{"image_size": 32, "loss": "cross_entropy", "beta2": 0.999, "lr": 0.0023, "eps": 1e-08}
Rows from block 12 of a small image classifier, named by matrix and row number. Rows with one number belong to one neuron. Each number is 500 + 50 x the weight over its row's rms, rounded and kept within 0 to 999. All counts start at 0. Numbers have three digits each.
After each neuron's rows are labels from the 100 images, of 14848, where the neuron reaches its highest value: "peak at" is the part of the image that holds the peak. Only what is clearly more common there than usual is listed. The data: photos of plants, animals and fungi (iNaturalist). In brackets: how many of the 100.
# fc1: MLP up (model.blocks.12.mlp.fc1.weight, 384x192), inputs 96-191
# fc2: MLP down (model.blocks.12.mlp.fc2.weight, 192x384, transposed), outputs 96-191

fc1.2:543467550520562456445464552464463431486466504525604534501530573518545462394541485424493520571551485470498567555502492504505394555544456529505584390539548466453430511499476604489459447543523420519510366552505486457512508440484469465408495472465627522534496536449423471485438428475452489518
fc2.2:536501400536403564505563601490501524494478442426431468579389536504440477569409534495506489323450527483485439564372559509483522426503493391469453547473467491629497533457549383424543528537484566414504531498577554501527458512474480386448545503514445468505518498556473537508574608486482556452
peak at: centre (55)

fc1.254:502580564484496477513408521497529450476510459423509351517516531560483464525440471528559394511514463476473571520551449530507431528536480487447543447450538551486477405476553476436546592559452489442554535483499615497491479482578451508550508423404513456537473507455517467513504509457437434469
fc2.254:483423463539475495442527508451526466539499505455462470415521505529516439572427497443415551518537522477512558589545499474443542505410514537553506487527443402539495525574482563551479509513452565494482409552459412437586496598441465527477467526462474523447540499525514523548561472462523582532
peak at: centre (65)

fc1.245:514447545433582564506419510460435466427568543452509572448489603390547501374516484526367586551553526435528529436494485540528409518500448424545462492494456379474567552421528586616415401488513507442449491554478521484513485487548444497449529508452405489443482525433467519543443414483537537514
fc2.245:504558553582487457480603483507584547543443559539523484443456521379489496518477560456583535514418559512414486591432546556540583473520483475444462498508505584448498540574527482515543498513578474492596512528497363463448449523414511432466479481523519450471490544555457479582545486515492445546
peak at: centre (60)

fc1.239:455487476537426546547468503432466563485528480499429516428530507561506511403519510498463554460569473519476488432412572538553441604503465465481591441552439436462503516558469514453519492488507438489472488520512459494508486438485586490632438537541438510585473539426504546505467485470486523395
fc2.239:478500446367499448539480505440511390481558350538532507540474527537454516410566527544512565390529456469476483521516564495589505498487579545469496586563496546484548459565467482540483523483466595510541557367532541570534484475452444437504581557402423504492428496575536539478413538527479467549
peak at: bottom centre (31)

fc1.334:477447474555484464412441455536559452518486469479502520490383552546443524401455499531550429526511497532501536571470496582482439527455441561447467546462552525488496487579454520573490585439568524458452551363497408417500503514472572415452594493430423572490502525519502516504513511509485474435
fc2.334:441478508519387558436496539433472539498575447487535532484612439514610467516624518476443563506524444556502443553511512554471485465421475540475503469498502494478504549509504525482480541543467484480602447536544474511541463527499433565590459516515605498567626512515444501498520562456499489515
peak at: centre (74)

fc1.73:485491443460509487543474506378509541513492494445538539537481482427417495405456462513528522446437534519510531504568474453407407473573480607506498366506624512417428477548515424502451469512444543514552548412450484515380431466557568539539532587473479473509506498532482510469423432495499563537
fc2.73:554554457548558492557510463496525563408531602484551525418486492480432541413486497471436469480467517502516492532484440514446515440531505519424515550483444559539522506458588543498465503446570419505475498405573420569503547425449488490607432451504488451583496501477642549478436515573512485473
peak at: centre (93)

fc1.325:494572568512470431526468495482484523483542527451371532519416425489568527465499495473522467424518562538493514499528546521403521581497443431526490485546464504507510500399558484547494491520570481444491433508436467471484441396515479463588539386436490417497496554424455469507504452530467624414
fc2.325:367481504477523508448538562563541422472460532439471535512517444557545514433583574546482535578552483545431402475544453522548534486454515453496539450440570472531536517510559526563458524534540383458487555568536487505401561468494553502513515538455419457541477420471503452497490564556529519469
peak at: centre (88)

fc1.230:475492420437459394477426448446513503376446486428492449446566543474564540379527400518566510470422476485571505471554491489465498560568398500521489460563501467461504514490518487492493442513470487474480494464637470482501512518600482375464364534470475440426496513551456506437520460474433518487
fc2.230:507439555508532511526537458571510464574562529533489524588513455544518541548482467480551473534567537471443598499602488514400554406549532441536535513498458464467503546547560552587522534582462571569510493399438508491550470497456396521533443486459525529544537629486412448520490552453571461553
peak at: centre (56)

fc1.218:442386541501533505408538581544483559552507582435475447594501409520500534535472504495473445530530372447423527457493468478528464501477504381500470478486380479464473497485530438560529481503512504517398604381524571441524508493481425466487495512633515558513507553492506504538510548465602552481
fc2.218:533530465517478492630441530431433489500538430490510378447469528449494492493577614485559453586550551485464505512470462514504437575504457639472599568611538479506530510469478544455538531521515527509530488522486397540375462545500494536555483492446552448446521447482478497550539540460419497511
peak at: top centre (30)

fc1.157:550499489410473521445547541510550548490482528567490486539526518459543519447481447444506592489525424444520544491485504493482464638477458463520542474440462449521430418456488475538501432574466414481528420500536551481505481578538529627503471582571468579445468441446464502475451402451446433502
fc2.157:495429462498505474582547565489494464512553397496560405487479418444468407568448534449513457585450539498468456459570581450501546520472530567574586479421604476510578489430453573549556480461430445478527476562541470520478597497522493597575499547551549500541523508562461472341495530504455522462
peak at: centre (54)

fc1.351:467504521519518604487418504445469553480580530490548524484448531408495489489413441409526608488507533472601453455550463543456456512539522515525476461474513423434504452561382490434437487504550551452445423461528476564467448530581437444480473516434523501542531465505465444537423533465487517588
fc2.351:500578531504519434535526420470413415455482437501495533527514477471547475550560502473472403511484562471476553530479474463499511483513447502527503539472528505513515478430474356490507534477556575520632490423518522405540517434504565452532484546488438400415495466527464546540564451521478532505
peak at: centre (54)

fc1.156:473519465548509412376455491402450418470481583481538563480478478596621516519548473511486503553531439655526510513497485465542515471477472490488538467507498468472375494591574437444555472485446417521507355423509530564454483502557446582498499538466539481526480493580436545549512532495528580547
fc2.156:443538663537460522478565491482484602509453486498553454560515463440445448485417495524570432432504583481541512497507509552518373492516495574517580543549468497499544526546520554573492445442522498476502501598553405553582507559504512485483482385521503483504481501410417524457477479574500437447
peak at: centre (63)

fc1.57:557456499482512531371511542428527553427438469503374512469601509553458561506440545513561446464531500548536484518488514545541525453472541430545488407541491537464469490547470482473461432537480436532437530515622512564586596428469536478419459529472460497546518511502541544438448504528556424584
fc2.57:485496500495415490437515489457559482594566426485640431424427503495571450499524477452484525444358511491474492415453567531418499505430494552524544530491477560455545458473548493502535641517505494507553489377499431559474304500440460469568556532452508446473526445497463549514556479549499587416
peak at: centre (83)

fc1.26:496493525422562511374509527523450503611532553587410546533461534525529468598512490478515516457510415471494523491550446478468433536428547402525582543467536577445494492404512489482478423480463477482526527471447471506495498489516437444504573445437494480483551517559570540522494430524554461505
fc2.26:454520471476508618480513523486527475436379457453521593478445544449490526437588574515486442461489519477507487510497433524568535479565526555479524503531442478498380557569467429518469489466554480568477509492560478416571461545515444528457412517531403405537476489519555425486481515512523510511
peak at: top centre (32)

fc1.118:453577476623462464476541499582455505485505488462615443524538503480446458476503513535475588565584474525502440505563524496487490505455417502485560544420448500453406531521445396482532498526491521479388440370445531400488522451513444510392536530509433532507575572475440558526520486435427573488
fc2.118:491476469482525507448540469501443504519412555525520521434444545556519596381497387501394414583475421435575457508455420483497478506506477500466462420498501439525509444517457530500498512452509460458520599581537449541490489452514495479474470467535517563479452499533537446459412509551396448461
peak at: centre (67)

fc1.114:503491535506526547458641431500448438547518397570538485506575512514537559432399452537545500473439469487476479521490507549485495519486462566422486422505507459457489486463500486480579538529427564500494481475537578388531510501468454588549500482482544457463587532478497512552522460464476420551
fc2.114:503569599490564514531461455466479492462584520469459565509520469539435520456465522472492499540493511548507472485408470526503446498673484546526484536537534434595448545551472519560431562489611532576523531451531529497442481443476438514574451404502437522502494471551496540498501567536483530519
peak at: centre (61)

fc1.25:512520420335544573475446475495398436455482521488499533558532443459478499473488570366503532444448457472569464454465520418483588537520544517566525394446466572477486549558442498515481552468504534520428543599542485577574561448444459556511464525551480416507534419509461502534475510468507480558
fc2.25:487508627512481519454452573498534527457403496474460429464378533516559503594554429537459537504592565463426513610521414603473439471456559490511580498574480350542515448443588490491505505546526471393513477506533586474518508441541503454432460534466529531472536539582524500437479514477503518503
peak at: bottom centre (31)

fc1.198:494469488464530557466516504573447481504566483390467464469437520573473475469445434530547530525497528464513435441384555458493489509432523521479457492505518544522604458452577539450566472504493522551528466492605541486506429349511524517457504457483410597461499424482454514476507470452462455536
fc2.198:450500591526543478593524464574514486429523517430573506472462513452483456503549537544557522438465488540517590425531511533506499397523415469483434501459459466428491546553497451497456514451515508427504585514399531489473507548491453439541458448496567501504483491539592519508496445547544553477
peak at: centre (72)

fc1.111:490582447470501491563459582477555430466545535491569437522546459508489453500453488539491551473508506426360528583500447517524468466457508445383497455441520474521483515421544497498565421532540475522466504454517491396499568566477524494512394505467449525438495568510469525515498609474582449404
fc2.111:474548501527523557523473466484511526550427461556526508498425501472478469466560458472484490558405554475553462462476518344560509441443533586521476469522500456462448512478527426551565564499501446548469460466540468526479560488513490438559522432448455597579486541495510512597454371485472471449
peak at: centre (88)