python train.py --model="image classifier" --dataset="photos of plants, animals and fungi (iNaturalist)" --crop_scale_min=0.7 --activation="silu" --mlp_ratio=2 --head_dim=64 --parallel_block=false --inner_norm=false --patch_size=[2, 2] --depths=[5, 5, 5] --mixing="cutmix" --lr=0.0023 --lr_schedule="cosine" --final_lr_fraction=0
Rows from block 11 of a small image classifier, named by matrix and row number. Rows with one number belong to one neuron. Each number is 128 + 32 x the weight over its row's rms, rounded and kept within 0 to 255. All counts start at 0. Numbers have three digits each.
After each neuron's rows are labels from the 100 images, of 14848, where the neuron reaches its highest value: "responds to" is what is common among them; "patch colour" is the nearest of a few named colours to the mean colour under the peak. Only what is clearly more common there than usual is listed. The data: photos of plants, animals and fungi (iNaturalist).
# fc1: MLP up (model.blocks.11.mlp.fc1.weight, 384x192), inputs 96-191
# fc2: MLP down (model.blocks.11.mlp.fc2.weight, 192x384, transposed), outputs 96-191

fc1.218:125115077139059139119104150094134075122102112190134142126097107110141166072166144095158114115071101154132198118195115126105093131121118100197167126102078178117116151097095111099081118159112188118153121178158106065136099169136104050122109154179170117101188115135155137137119060137150126145
fc2.218:152192119159138190091097102140169132102191138143132052142092164133168098117081105149139139117100116137202132144160120136145078088163099168137090172164208070121129083155121149150135092178120058134086087103169086106100127068118095082134084180153093100107071099122151080154087193103134111155
responds to: phylum Arthropoda; class Insecta; order Lepidoptera
patch colour: pink

fc1.32:083150118125166163141108124117120105143158115131146090175162185120109112125082127136139082126082120137065180100086194136146128191083180158117140086124068168102103113148128116124138126185129133198113144170074126126128109117148107118142069128091151149093102118149069066136152145118131108145
fc2.32:142144185134135119006148104120130115106123135127117140073105084172165117037171143113166166055130138118145123164178116126154173096109130104112100108125112110194087161122136113086079155123140107129117140141154097050128147141142120122084149113140099154161105157132166173182151124103120138132
responds to: phylum Tracheophyta; kingdom Plantae
patch colour: brown

fc1.157:104108152153182127152081095123163114117122123135130135161125165074138154129089154152127126113131177128082118144064100056155131202184087133152135053081110100160082119099139136106135167102121148074075106145177143072107129180124135096072096117164087161138130152094109103171126128104204120018
fc2.157:197137098131095173101173161144105167163135101085100074121093130203084150136143150221208099096093046108152143171093142134164109147087159083124198091147129149112212096146085081110171144147086140121121163107090099079115072085108110093164121109067150113110137102108131142079108089120114147108
responds to: phylum Tracheophyta; kingdom Plantae
patch colour: brown

fc1.256:151106177162123125121106116100161126077065137112135161188094159141082144159064116142185188098126121127114165119126140073158112198113085139153159152130124100134114145116092111094153137144047082096122099148142153158071121185100066132130071142165091149150132184103056175191167148102151176114
fc2.256:084122185142115123140111198151147180170124160093096102122174070154181126143197153129107111129128137154151112179127149106133104084182171143082099078120173127105136105087161167148125116071118141149148145096118155096118182146164153121138138112086096125161122169103129092104094156156066071112
responds to: order Lepidoptera
patch colour: pink

fc1.68:127147129116143109123094123043158159195099122129137193127110127108167188099175128077150126082203124097127157154137123139165156129149151122171075115116125152096151163113149109087119061147101121162114181152171159134128112130147089153108110125134161091140135123195073156113152036167072123056
fc2.68:124108095146187158099151188135133146066113221145091092123136152154096117123150137159117132134093151141168148123156131081093148157129168140152193114097105074142056100113097141156080157140121122138154104078115142129099133153115229161083180069136104152141129096046094146130104143111113165141
responds to: phylum Arthropoda; class Insecta; order Lepidoptera
patch colour: brown

fc1.300:172152144147144099131186104122177096138112168151107086121142101110163126168179157059192069078083146073137159117171148125154135083102109122103103099174178154189116090087117138110166104142100133127102091151109123147109127115143137134130152121137106192112151158126138097147114169128151148085
fc2.300:126100090069103177132107138088130149134102157112182157175135157148151130121069192189080201127082145124093094111128151157217150196156096139189122124133145120125173136124120123089099136125151141117120119084125159105132147138129112127102131074100102096086108103077100084104130128106151121123
responds to: order Passeriformes
patch colour: pink

fc1.246:130093090101102108107089123144134106111123115129104173114089114118072124157140147163088104132129171159184141116130096132135130145144129058136130105150159162069087132156119117159219105138131134183112119095156151155173162120143126170096099085135173158135184102118117073202167122142110084116
fc2.246:110169178147134092116115132144181186091129183098119145163170185139154136117165134129124118089116072112100169119124130134180120130126107140108116088147165109157099108099142124107113089129123138153134163107041156150097082100130201125070166181154092111090112140143109173063104135104094162151
responds to: order Charadriiformes
patch colour: brown

fc1.149:121095097162087134101170103109127160114119111139122120142170161136104161135121113096185142136130124134104181121142070173167120150101119171149112147128130127118099163119131121096152101159128097177149104081055124074110142070162156064164184155157112118088106064101120110179131109153159185127
fc2.149:196115170125201064146113156127134122114108133053131100162104080110089155152150150128106127094162106163143116164128207162104079142141156117075119121129193188204169110130148117172092152134200118056112120124132145110138173123116096173088115176138123142105144146159116117109041162119061134146
responds to: class Aves
patch colour: pink

fc1.12:135118123112073079091057078084117165147160136129141110118126182121068137123113142107144119092134148140116114132135133112116055161117178103129142087114138089074109137146168177066151057188174090101135117137122148093155082165094115120173163084079100151134113084126077190103073149082098112170
fc2.12:141021094072134102160153131078172118187105198128101130075130111128143147136146137124045113090156125174090139151121096097120083147160126135111098112133131176087156126075128120156092151072070140132129182130067073164075179126136161108134104124202087117139098145161103137150115149150120136107
responds to: order Accipitriformes
patch colour: pink

fc1.132:139128145083064095095151118139138137171123157118159130170090095109137108120158098146112070075116137127098139086109074171150154135173111141224157077126137126139117159142129183147137144116081129104109186143173119132122155166111130150140125120145147094119126172174118178121154148122146105127
fc2.132:137120138138112127127153107168155084147161156129102114193166141192165140139148200114180151168125119149122087145097161148179101090124146124081132105070109141110165110126175108110071076127183129104155197107146146149117072095135134118141164107132165146102100138129166110168158111106111118104
responds to: class Mammalia
patch colour: black

fc1.73:098150097161122136116178112105109088095117050127109185151176096129096139124121057133129133174145119123071178115101132123103123181136098156123154114165175143095112132157154147127105175083089097114111145117095191119101097127139122152137222093125106081118139180099132149125155122186142182084
fc2.73:165185159089106119169158159154144134108120179115111134109122130228130158107138156101136182118130132132117105123146180135160196130153134083083107105090101132141122116089157143174125134128112185079122086121134170139198139086167155152120153144091120182144108041082123132056166138112179125114
responds to: class Insecta; phylum Arthropoda; order Lepidoptera; family: Nymphalidae
patch colour: brown

fc1.261:154102097127096122112162095098114124135203101107141151065088156164125163084153173091137115166071113166098106132092100116126116155143151059133112142072158138044099101106139173144123120111107151153144161125115162165126196145076135100139140112108138127121174091099047118128108130161084180153
fc2.261:122051175094085162195170115096104097149125147169145082121100119142144131137121171124065144073167148135069117106079112160111106079109127115125079173063135131132122140113126129129140160071097109155093098204142138123166123132173100139133159089090204163066162081113114094132095124142201160115
responds to: class Insecta; phylum Arthropoda; order Coleoptera; family: Nymphalidae
patch colour: brown

fc1.324:130140091154153098117132143144176068111141162133090215086130085123111126112137097157109146085134084131098184132087122095150128162072163109163133097115129134079136118134103162110162098181131189135093090137075130117082158068158165147130181195132120079111127117101111149128127117108108164177
fc2.324:140126140122123139123067095144153133178132062130082146137064059121144129129185134124095120124118092141101079052153140104132190098157146143086092148152136091128196122136125102062122163104112155146148113128123159124113082181168161090129114056102125155130211100107160091101099166106123137126
responds to: class Aves; order Charadriiformes
patch colour: grey

fc1.235:089110117110110154162113147053061085195135135148127157169071115117121085089092122167083103110144108159153130095162141113116084120104097154124145125114119156087155133165049098102075111099138159063086162154126085146150117122111150105106085182103156124099152135115143145150119149188119089170
fc2.235:101094110120178121090091148089157132153156159158075122102200125140081099145098128109147157095114176145097162112125115173166188076115138141123129083161160082149100100094185113132103145113086114177146132130156132131122146160140147162130120132094120110180099107150067080136124173061115130127
responds to: class: Aves; order Charadriiformes; order Anseriformes; family: Anatidae
patch colour: grey

fc1.187:146105120176156188097154200108101106119068178139150117157094182124130118154122099167105104113106082127128127156205124148126149094122177102117116106136190100103125162154083110120099114096154136099117161086144102115167175178156174128117098127145115089141212120147149157135107126127039125175
fc2.187:144133170105127105120127119134192126147151112181147132096126067129172186139122156074162191117147138096098150125087155142152126168187108113148152114103145157145134101077182148161177105098147132132112143072089186162059094081082104181184136154077144139130081103122126177129160117111163109104
responds to: class Mammalia; order Carnivora
patch colour: black

fc1.243:143175114130106067140140108135123096164151122163169140169182120110102105168172109148130127095147083118125175083114149071094070204189134097129122111178096107123123085104219081105177078118117125091193159165176180107146098091085146127130149123183109156106118110126128129088111175106116125100
fc2.243:102144149163056144149119147133141164162086083204133140133119097171163133128097101139217162127129177141083127095161155147082164095123123135189167144118108176127065143142146137145117187085128095122104099118117108137069129140126169143141119134107175187073112083108122205180138099107165142114
responds to: phylum Arthropoda; class Insecta
patch colour: pink; white

fc1.342:169111208090108121114158079125104110134147115125097125101182133176142105086142156123131125094101135103152113163161067164139057079124142107148108166149082131077054226114133133136146115114158159057096084143120150074139088118123161087092123148149152136103129151141108151140112149134089156094
fc2.342:088071071145169121124115108038154165115112082117109146160123069117194125160106119101132130152130115132185100173144087078110135156112093094111244134082142097106158136090111071101146098154174136146106106105139111149167100146153132124076133119151179110114153108126187124161135090110165142161
responds to: class Aves
patch colour: cyan

fc1.331:151128106075081102172112129056183104183139079108143108128155102125150137221158115148114126168075142178165182178145163058138087154089146138159122101141137124111153119153192117112133130126084129094098145124133160155097085136154118104098125070074137100126121135138114130204072108095152193164
fc2.331:081122158085169177128113109087092193074117202155098141076103101101109116085143134132161074065111156142183090150134110103135163167148122066063134097129168132154104143146173206112116176108146088145094153108124131162096147158156094136132109206120158094108136099115175159172171106151126114153
responds to: order Lepidoptera
patch colour: pink

fc1.271:115132119109121156106101120088080120112116133177135169114150208135127126094076159159160092139161113175091130118115162098170093105178166112149096138110137077140114110180135146161106085212122157156100137086127091176052116167138092120101103143095189179191200135150175132120073104109139085163
fc2.271:089138147134096112093089101123144130107129103146137147113168123138157115136076107095137162170093107145116075151133111150179146110128122180104157114125126086127122204152124047167164150103168102100081140118088129068133149133092140123151098108149105150124115135126087095130125138136151179151
responds to: kingdom Plantae; phylum Tracheophyta; class Magnoliopsida
patch colour: green

fc1.37:167101143112070116140171131116194121154138152133084149112168109077124155144128081099116090117144119115164061121131142132160088137102108096112147101190092124083137173154181074111198114132081143115066117076131104098121100129156157118082126168149184168121158101074090155108174102212152141134
fc2.37:121172124117104122081055120098132111128111140115181170208114130124169061119135123095119170122105131187081125136128122148107203166100159126088115149080147113132132079146150203044096107110113084097161091152157142144116150104127095119159130087108092115141126063127107126139082080097114124173
responds to: phylum Tracheophyta; kingdom Plantae
patch colour: pink

fc1.358:190107144125148136105155148169123123081121091114132162151081135168094123141129116119133088160148112107117137142154167112099085156181088093113107119138106131134093134109152130116148091139051112198151119155124122141158139188096181153112118143175084121121114136104115147096128058165069087127
fc2.358:074108121192114152173115127134076186109085177166140100116126088108097138109056156101169085124125167174101132081131075108109165087153198199087146120150147084128163181122126082156116153169146181075126125105137054127078144135163038133080154111085128187142208106110145090142155202116124108119
responds to: phylum Chordata; class Aves; order Passeriformes
patch colour: pink

fc1.336:108104115060098066082126118135133140130129133162177170156044105117135144126125131058148109119123131116148104129115198065145114121094127085154173160136158180121176091107146139136161145112158042147105092187171152146122105091109111161121082118186131070087159114181090132163087140140161115144
fc2.336:141132151138097165124126180107151112100058117181115073152141178140120124070147117151204124101116096159128117136078136181089125159111138140129106136105121123107123180115139096139134123077157139090145118156104148154136123116142127105105147137129110098110102088108136177096160123156114122052
responds to: phylum Arthropoda; class Insecta; order Lepidoptera; family: Nymphalidae
patch colour: brown

fc1.189:142110101061061152131067066104171102117159196158150159197113072113119177127108083125148102134042141135136152156165103116163069117158114097132136094050165134151154116120134145133140120103118092150111128122148184115057099159105121107138137088075172120099130142132116133114134162124120163188
fc2.189:114129139097168131119098156124118161150124183123113108136127113142124121121085123182098118142136087116151108179171102154121136141152130089109155119130147094108085206165116182133099121180075172102199112125077160124154096098090126082117138156112151144122183102104109105178122102115081168137
responds to: order Lepidoptera
patch colour: pink

fc1.225:111098150111169104075165084089116109153129106132141088144092122164054137109144106164089146114126135081115105141135079161134161123148148114112165132134126156100098096135190121083102163195142163110136120118102168131085163121151133146096170145147121142092172098067142156139092124157173103139
fc2.225:082131136083151151089118114156110103114063162141108153054131108073126145087094101072190148145104089156116164176153162091131104145086107149164116112168108129098139139090088136121138095098148101203135084160121095091162096175134129129180123142098101116164090155149117145182184095091142106158
responds to: class Insecta; phylum Arthropoda; order Lepidoptera; family: Nymphalidae
patch colour: brown

fc1.93:119158167187114158138123128110154115144059083091154125205091116086139109163152132104162143135142057160138101041157123111089134092137172093154128120087096122123146189115109095153163098152083091110127123119143084147119128100137122158115129079130186145100199133085143099064147103171130122116
fc2.93:089156088126100127150140073131145172118171145101072091076139124114088126123082125102071122082119210028169150144085164179163187211147129126086164136111133119141119095153143193104096145088164142121172163080123172092140117170158176114106131164145074115116089116161084146113126164100120081153
responds to: class Aves; order Passeriformes
patch colour: pink

fc1.381:189129136086110100083124050154074146181163132195141146128085134133110100147151041139145139122127092105128132112134136113183132158095102116139140118155109142109130099109094138172151161103194181108090156141151128138128107079124161171162117166093135123112140171129054143099108125163149126107
fc2.381:075105138147118141151080220094101116078097136145129146145144182127139131117068144090129102145141127150110127129096109112096097172124150123104093132135140138148110138152082110128103135155114099187179105111153143179140145160170113105120075195157061156155138076104168170151120153098143081101
responds to: phylum Arthropoda; class Insecta
patch colour: brown; black

fc1.281:155183141154142104041134139098157122194098140193152168098149159115162159090129146159144074115122152128155122153104190111112105121139101153154065133104129150152106176106154171172098164153119076134107100076109109118146095146099152066073106104082126172142143159222085104119157168121220124157
fc2.281:099143098077126114116141154130136081128132086076116083138132135180086169094199104130157152042174129120173179111166138073144122137172071121083154149147089123119164093120087096124136144126165124121182172204159088131123141150120107115112125174080172073154154100165111135128113141142121104156
responds to: phylum Chordata; class Aves; order Charadriiformes
patch colour: grey