A small image classifier, trained from scratch: norm layernorm.
Rows from block 11, named by matrix and row number. Rows with one number belong to one attention dimension. Each number is 128 + 32 x the weight over its row's rms, rounded and kept within 0 to 255. All counts start at 0. Numbers have three digits each. After the name is the row's rms in percent of the matrix's.
# v: window attention query, key and value (stacked) (model.blocks.11.attn.qkv.weight, 576x192, the v third), inputs 0-191
# proj: window attention output (model.blocks.11.attn.proj.weight, 192x192, transposed), outputs 0-191
v.72 101:147121146090133101095122142116115138091127155130149116147122080062110134102089146149128152100070154151211150126179098168166144116085113117161131156142118149097080158136106120168143166172129175125097076137115166120113137163124132137111129068149121164147140176130081091098077128120129125135103150093160169163191081088117113135128166078094074166101150136090132089162150138169189082098080135134099105087061064116170081145129126141076187155102072133123063132103182159133115133195118100162098128140091146191097198132135115176142176109084089135145172087163186159153070149119129120141
proj.72 107:101117124116097143114149131095164104174150091132139073116167158191139112131171176148136084176154068180044129198084144100076143144133173167117122117103103126107160110112144128118119115096195134187105143095167102134142178120188131150121081158121153137073117117143139154171205144166101121153142095165161093082133127140124116163142074212114125143167094137196158159088118147096075169155199108114174136152167170132132186117120154135186101138147137090145151161189107141114147134078169124107112147145157142071177152083111103130127126097114139097106106153139106065144193104145110141121
v.73 094:153102150116168139153091149109095144176095139142139110167126177134121160164046106095136120130104217114103166141146122135079184190195127107143109103100098059149138126123120091122164126045100115118118091111134149098079079096074153114155117096060125157159134068144105117140116095205144173137165118131100112127113108166146132102107139159198109195118132141139131131178070118171157164161100127112130088164114080177101146158130116126151143116162062159101151144127123115150103194159117152085101124095155070133112070159131124138110139164136174142152072062173156056112106113112118119155
proj.73 093:139142084108074110122194070086174054107162126100139141119204094103148077072122138135086165090151100099151106100102135088147087070067158108117128118126152165068117156124148139108083116196147143122147148101090112130155121159190094143086121137217164151110103119082110092145125112044132130135105153127135154105170162085088123162135183111120133070093107162163094167099157120113096076116129171062157189114118153118153093113137163106080130109125142149147131177141105150129134098075087109135157143198062185143138115084138169112140137062115118103122128161124122175113132158115138134116
v.74 095:089133165160143086099125067118132112140065136143090126102143117097164130145094146098082136170104147115175045129133194128142117107102123101136165086157091103074104136162204099108107102100168175150102176162172092117114172180079138080127127091094113125175167132092152125073163124105120134118146047128147147166118144124152069122139101153110066108145122132137181073132144103111153108131117079085094082099189118101116100171106106098099084168114129142106141132152128111186128110181085145122089119066104097182088113103081129107104107159193164083135166171137143144177111082148068124157
proj.74 098:137101099137077189134139226128112191090133160109211118124112117130142080050081098160113128141205110163096132142138114127131131192115128140090076185054160141175129131086048153138108149110137097119163096123131085081101105114078159145139162110180169136125163129177090120140138112132184058097112127150149142120113118148116160162122102137161169132151124112132111214134067108100102146163108108130152184114066134144147107076130110135106143128136153154129140113133110154080159092116162153136145108153153112084124138152158108054170204076130162145117145128083140138122145179154132108091
v.75 094:031135135086076168119097141122139166109109167108177158133170144139149141125125132126133095112141132144114162115165129187112100129082094126106101092142148148109137134135143100128137149156092129164208105106169104132151239165147103095168146153128152108078089134152067134098123079057077134134106150137101069120076125142082134124159160143130108039155111141116174116139128143141116181155151092195128156126158110116124099084166132116156085080145128087166140158079127176097191109116114050114176110128105202121127108115135102080194153108163134122099177114106086143115130136198142158151
proj.75 105:175122168101153107148129132168120092135099160157138126130029133136086088138111164112149083092134164096189095161119113195112138090141107178145155185171087153150116195137123117111159134082123152131102144110108153141093058097122143159155130126132108133134069114138207178109129188168167119158182125109130144132114114116171161132144146117069097188156173132127093126067084115121166034137098093139126129133099156129111161155125149135059124113184156138116174135140177075118080133092105151133139111129126101168164157117140146082176055149124105143141096119155092144077196127187105088156
v.76 088:115193126152126129165077151161092171139094184132185102085078118090134145089211115146068170118077119154151134094145153101106089142092145175161138152109087136107156142107159121170162059084177111137132170137113188186123045136177145136160161139093167068106040129142123141151071076102156125095123146150159114168094119111151146119140075124138123118127087141135115148125134162166133209174117194142120164133100168122133150176149133126084079106131165092133156165085165056100126148095135100090136125139117150156120077148113094158094104141082152099136143166167113113150142110109152122084
proj.76 085:110123124154101113057147125117166061106128143154087157083113098160107149216087111126137157136198142101145149131086093124076163097186093127108069124151167098096104183116117090108154186142152125119133138092091104126108109134130103145124120125123074173100149138136054080098133119126091135148094130126112161115185156196073063164107144155111130087107168118127148086124118148142222098127156128118090096127120109160080135120126182171119151139097090176123110140173090169155104074132125113158175136123124069099136142168040161158069154117150137083182187111113116143128115086091093152133
v.77 093:114134154149163084134160096134132122044137143139169123207101156142072064127121090124114145102082141113122140160102066150067074149161194112108124110177142131105106123150147116129079191138091165127160164142078165100075162156098106136151131145108149200150135107112085187145162177127072105122145116098139088123153134110103154133174085136133168132172111089157132169131097163175133145135133151138198132197191118129136093085172189118127143092120086100133158104114114129107116135118161148161120084192174078106109137120136146151072102171137069135148116091104083119145069146126063076127
proj.77 096:117133129088081182140118189059092179176119072113098126103131115083140186129115157122075112141158079155122108115135173081196188073092140107068124132146104136109135065195129141119155077135102115145082113181172101132136140091082133142118101152124053135126104177097156137111115145126185110070177167065113214113117117142126182111136140113124119165059103171087110178111167084153130153126094152104132068112150142125146146154107174115134121130096145141108107126109125134159175154115094163136101131111137152125166151117096167086134173121117143144100137153116095246120147126084129129138
v.78 110:097167064133055152138088079108104099130099178111154145097042121136145138156104130166155133069174106109116126137145080129130141124146165168093166208122151125109117124131130164115152096106097083159078115189140109107141146125125041086123082065129136134092152150102117167111086096191121184131109144112119116100098165135148158080157133128174150092162158092096081081145066176123094176145129130144112071109103142098143150098123152157134165161150130146060114107178127125133148102122139138108139143090148137139089182166129066152080187195077118192175176137140135121157090124091112119114
proj.78 115:164134135084170142084124167113145120128114114117132156182136134127156135078179089084064178139154115156125116131113141105164153174150142122101136084175138092059081082106146079119140106184143128068116151045100134211173117196131193141062130118156100097158101139172141056162137104157129099146129109192109148170145115136074079100100097120088114146135127112129124162132153087129132115112098094152151163136148068122068145113159146106108098063111108137145114142049113168063105119146132079089120128102097108121168110085136130149149087103080102053127145100092098127069131134163124114152
v.79 093:078166116150135112128136108094116144081119115110141131076088098139135113099142088218108168081158168148165134093100148102108107100143118101103096066134114135155153173099069106138173144207097122140113104090114092117091102117157182125128125126100087111167147094129098111137177158114132169177084134094181169138128148095120147146103132074208108115154098134133157117102113128098118059052128088055160131183121093123082159102081104115191099118119158148123096119141087067088131102124161154101128144176114150116177138076112142082084143202071093161092169153104142158110101150112139145190
proj.79 097:113137182103135124165133109122194159172147143167102099108162140115137137208152130101160118175139148093114114154145135146160094121151168176132158155100124098101124098132129093127132137085141113143170116207107126135147152102100114182186161150158171077107121124195076184182093104180165157116122128199127125098169094082119126123080179158147174128101067119111052113067136123172118124133136145146135142090109143080162118185145111181060126125170102138105093129089079165165081159153154134106149106082125132160099136138145078184136132128117168125183108077134097102057182133102170173130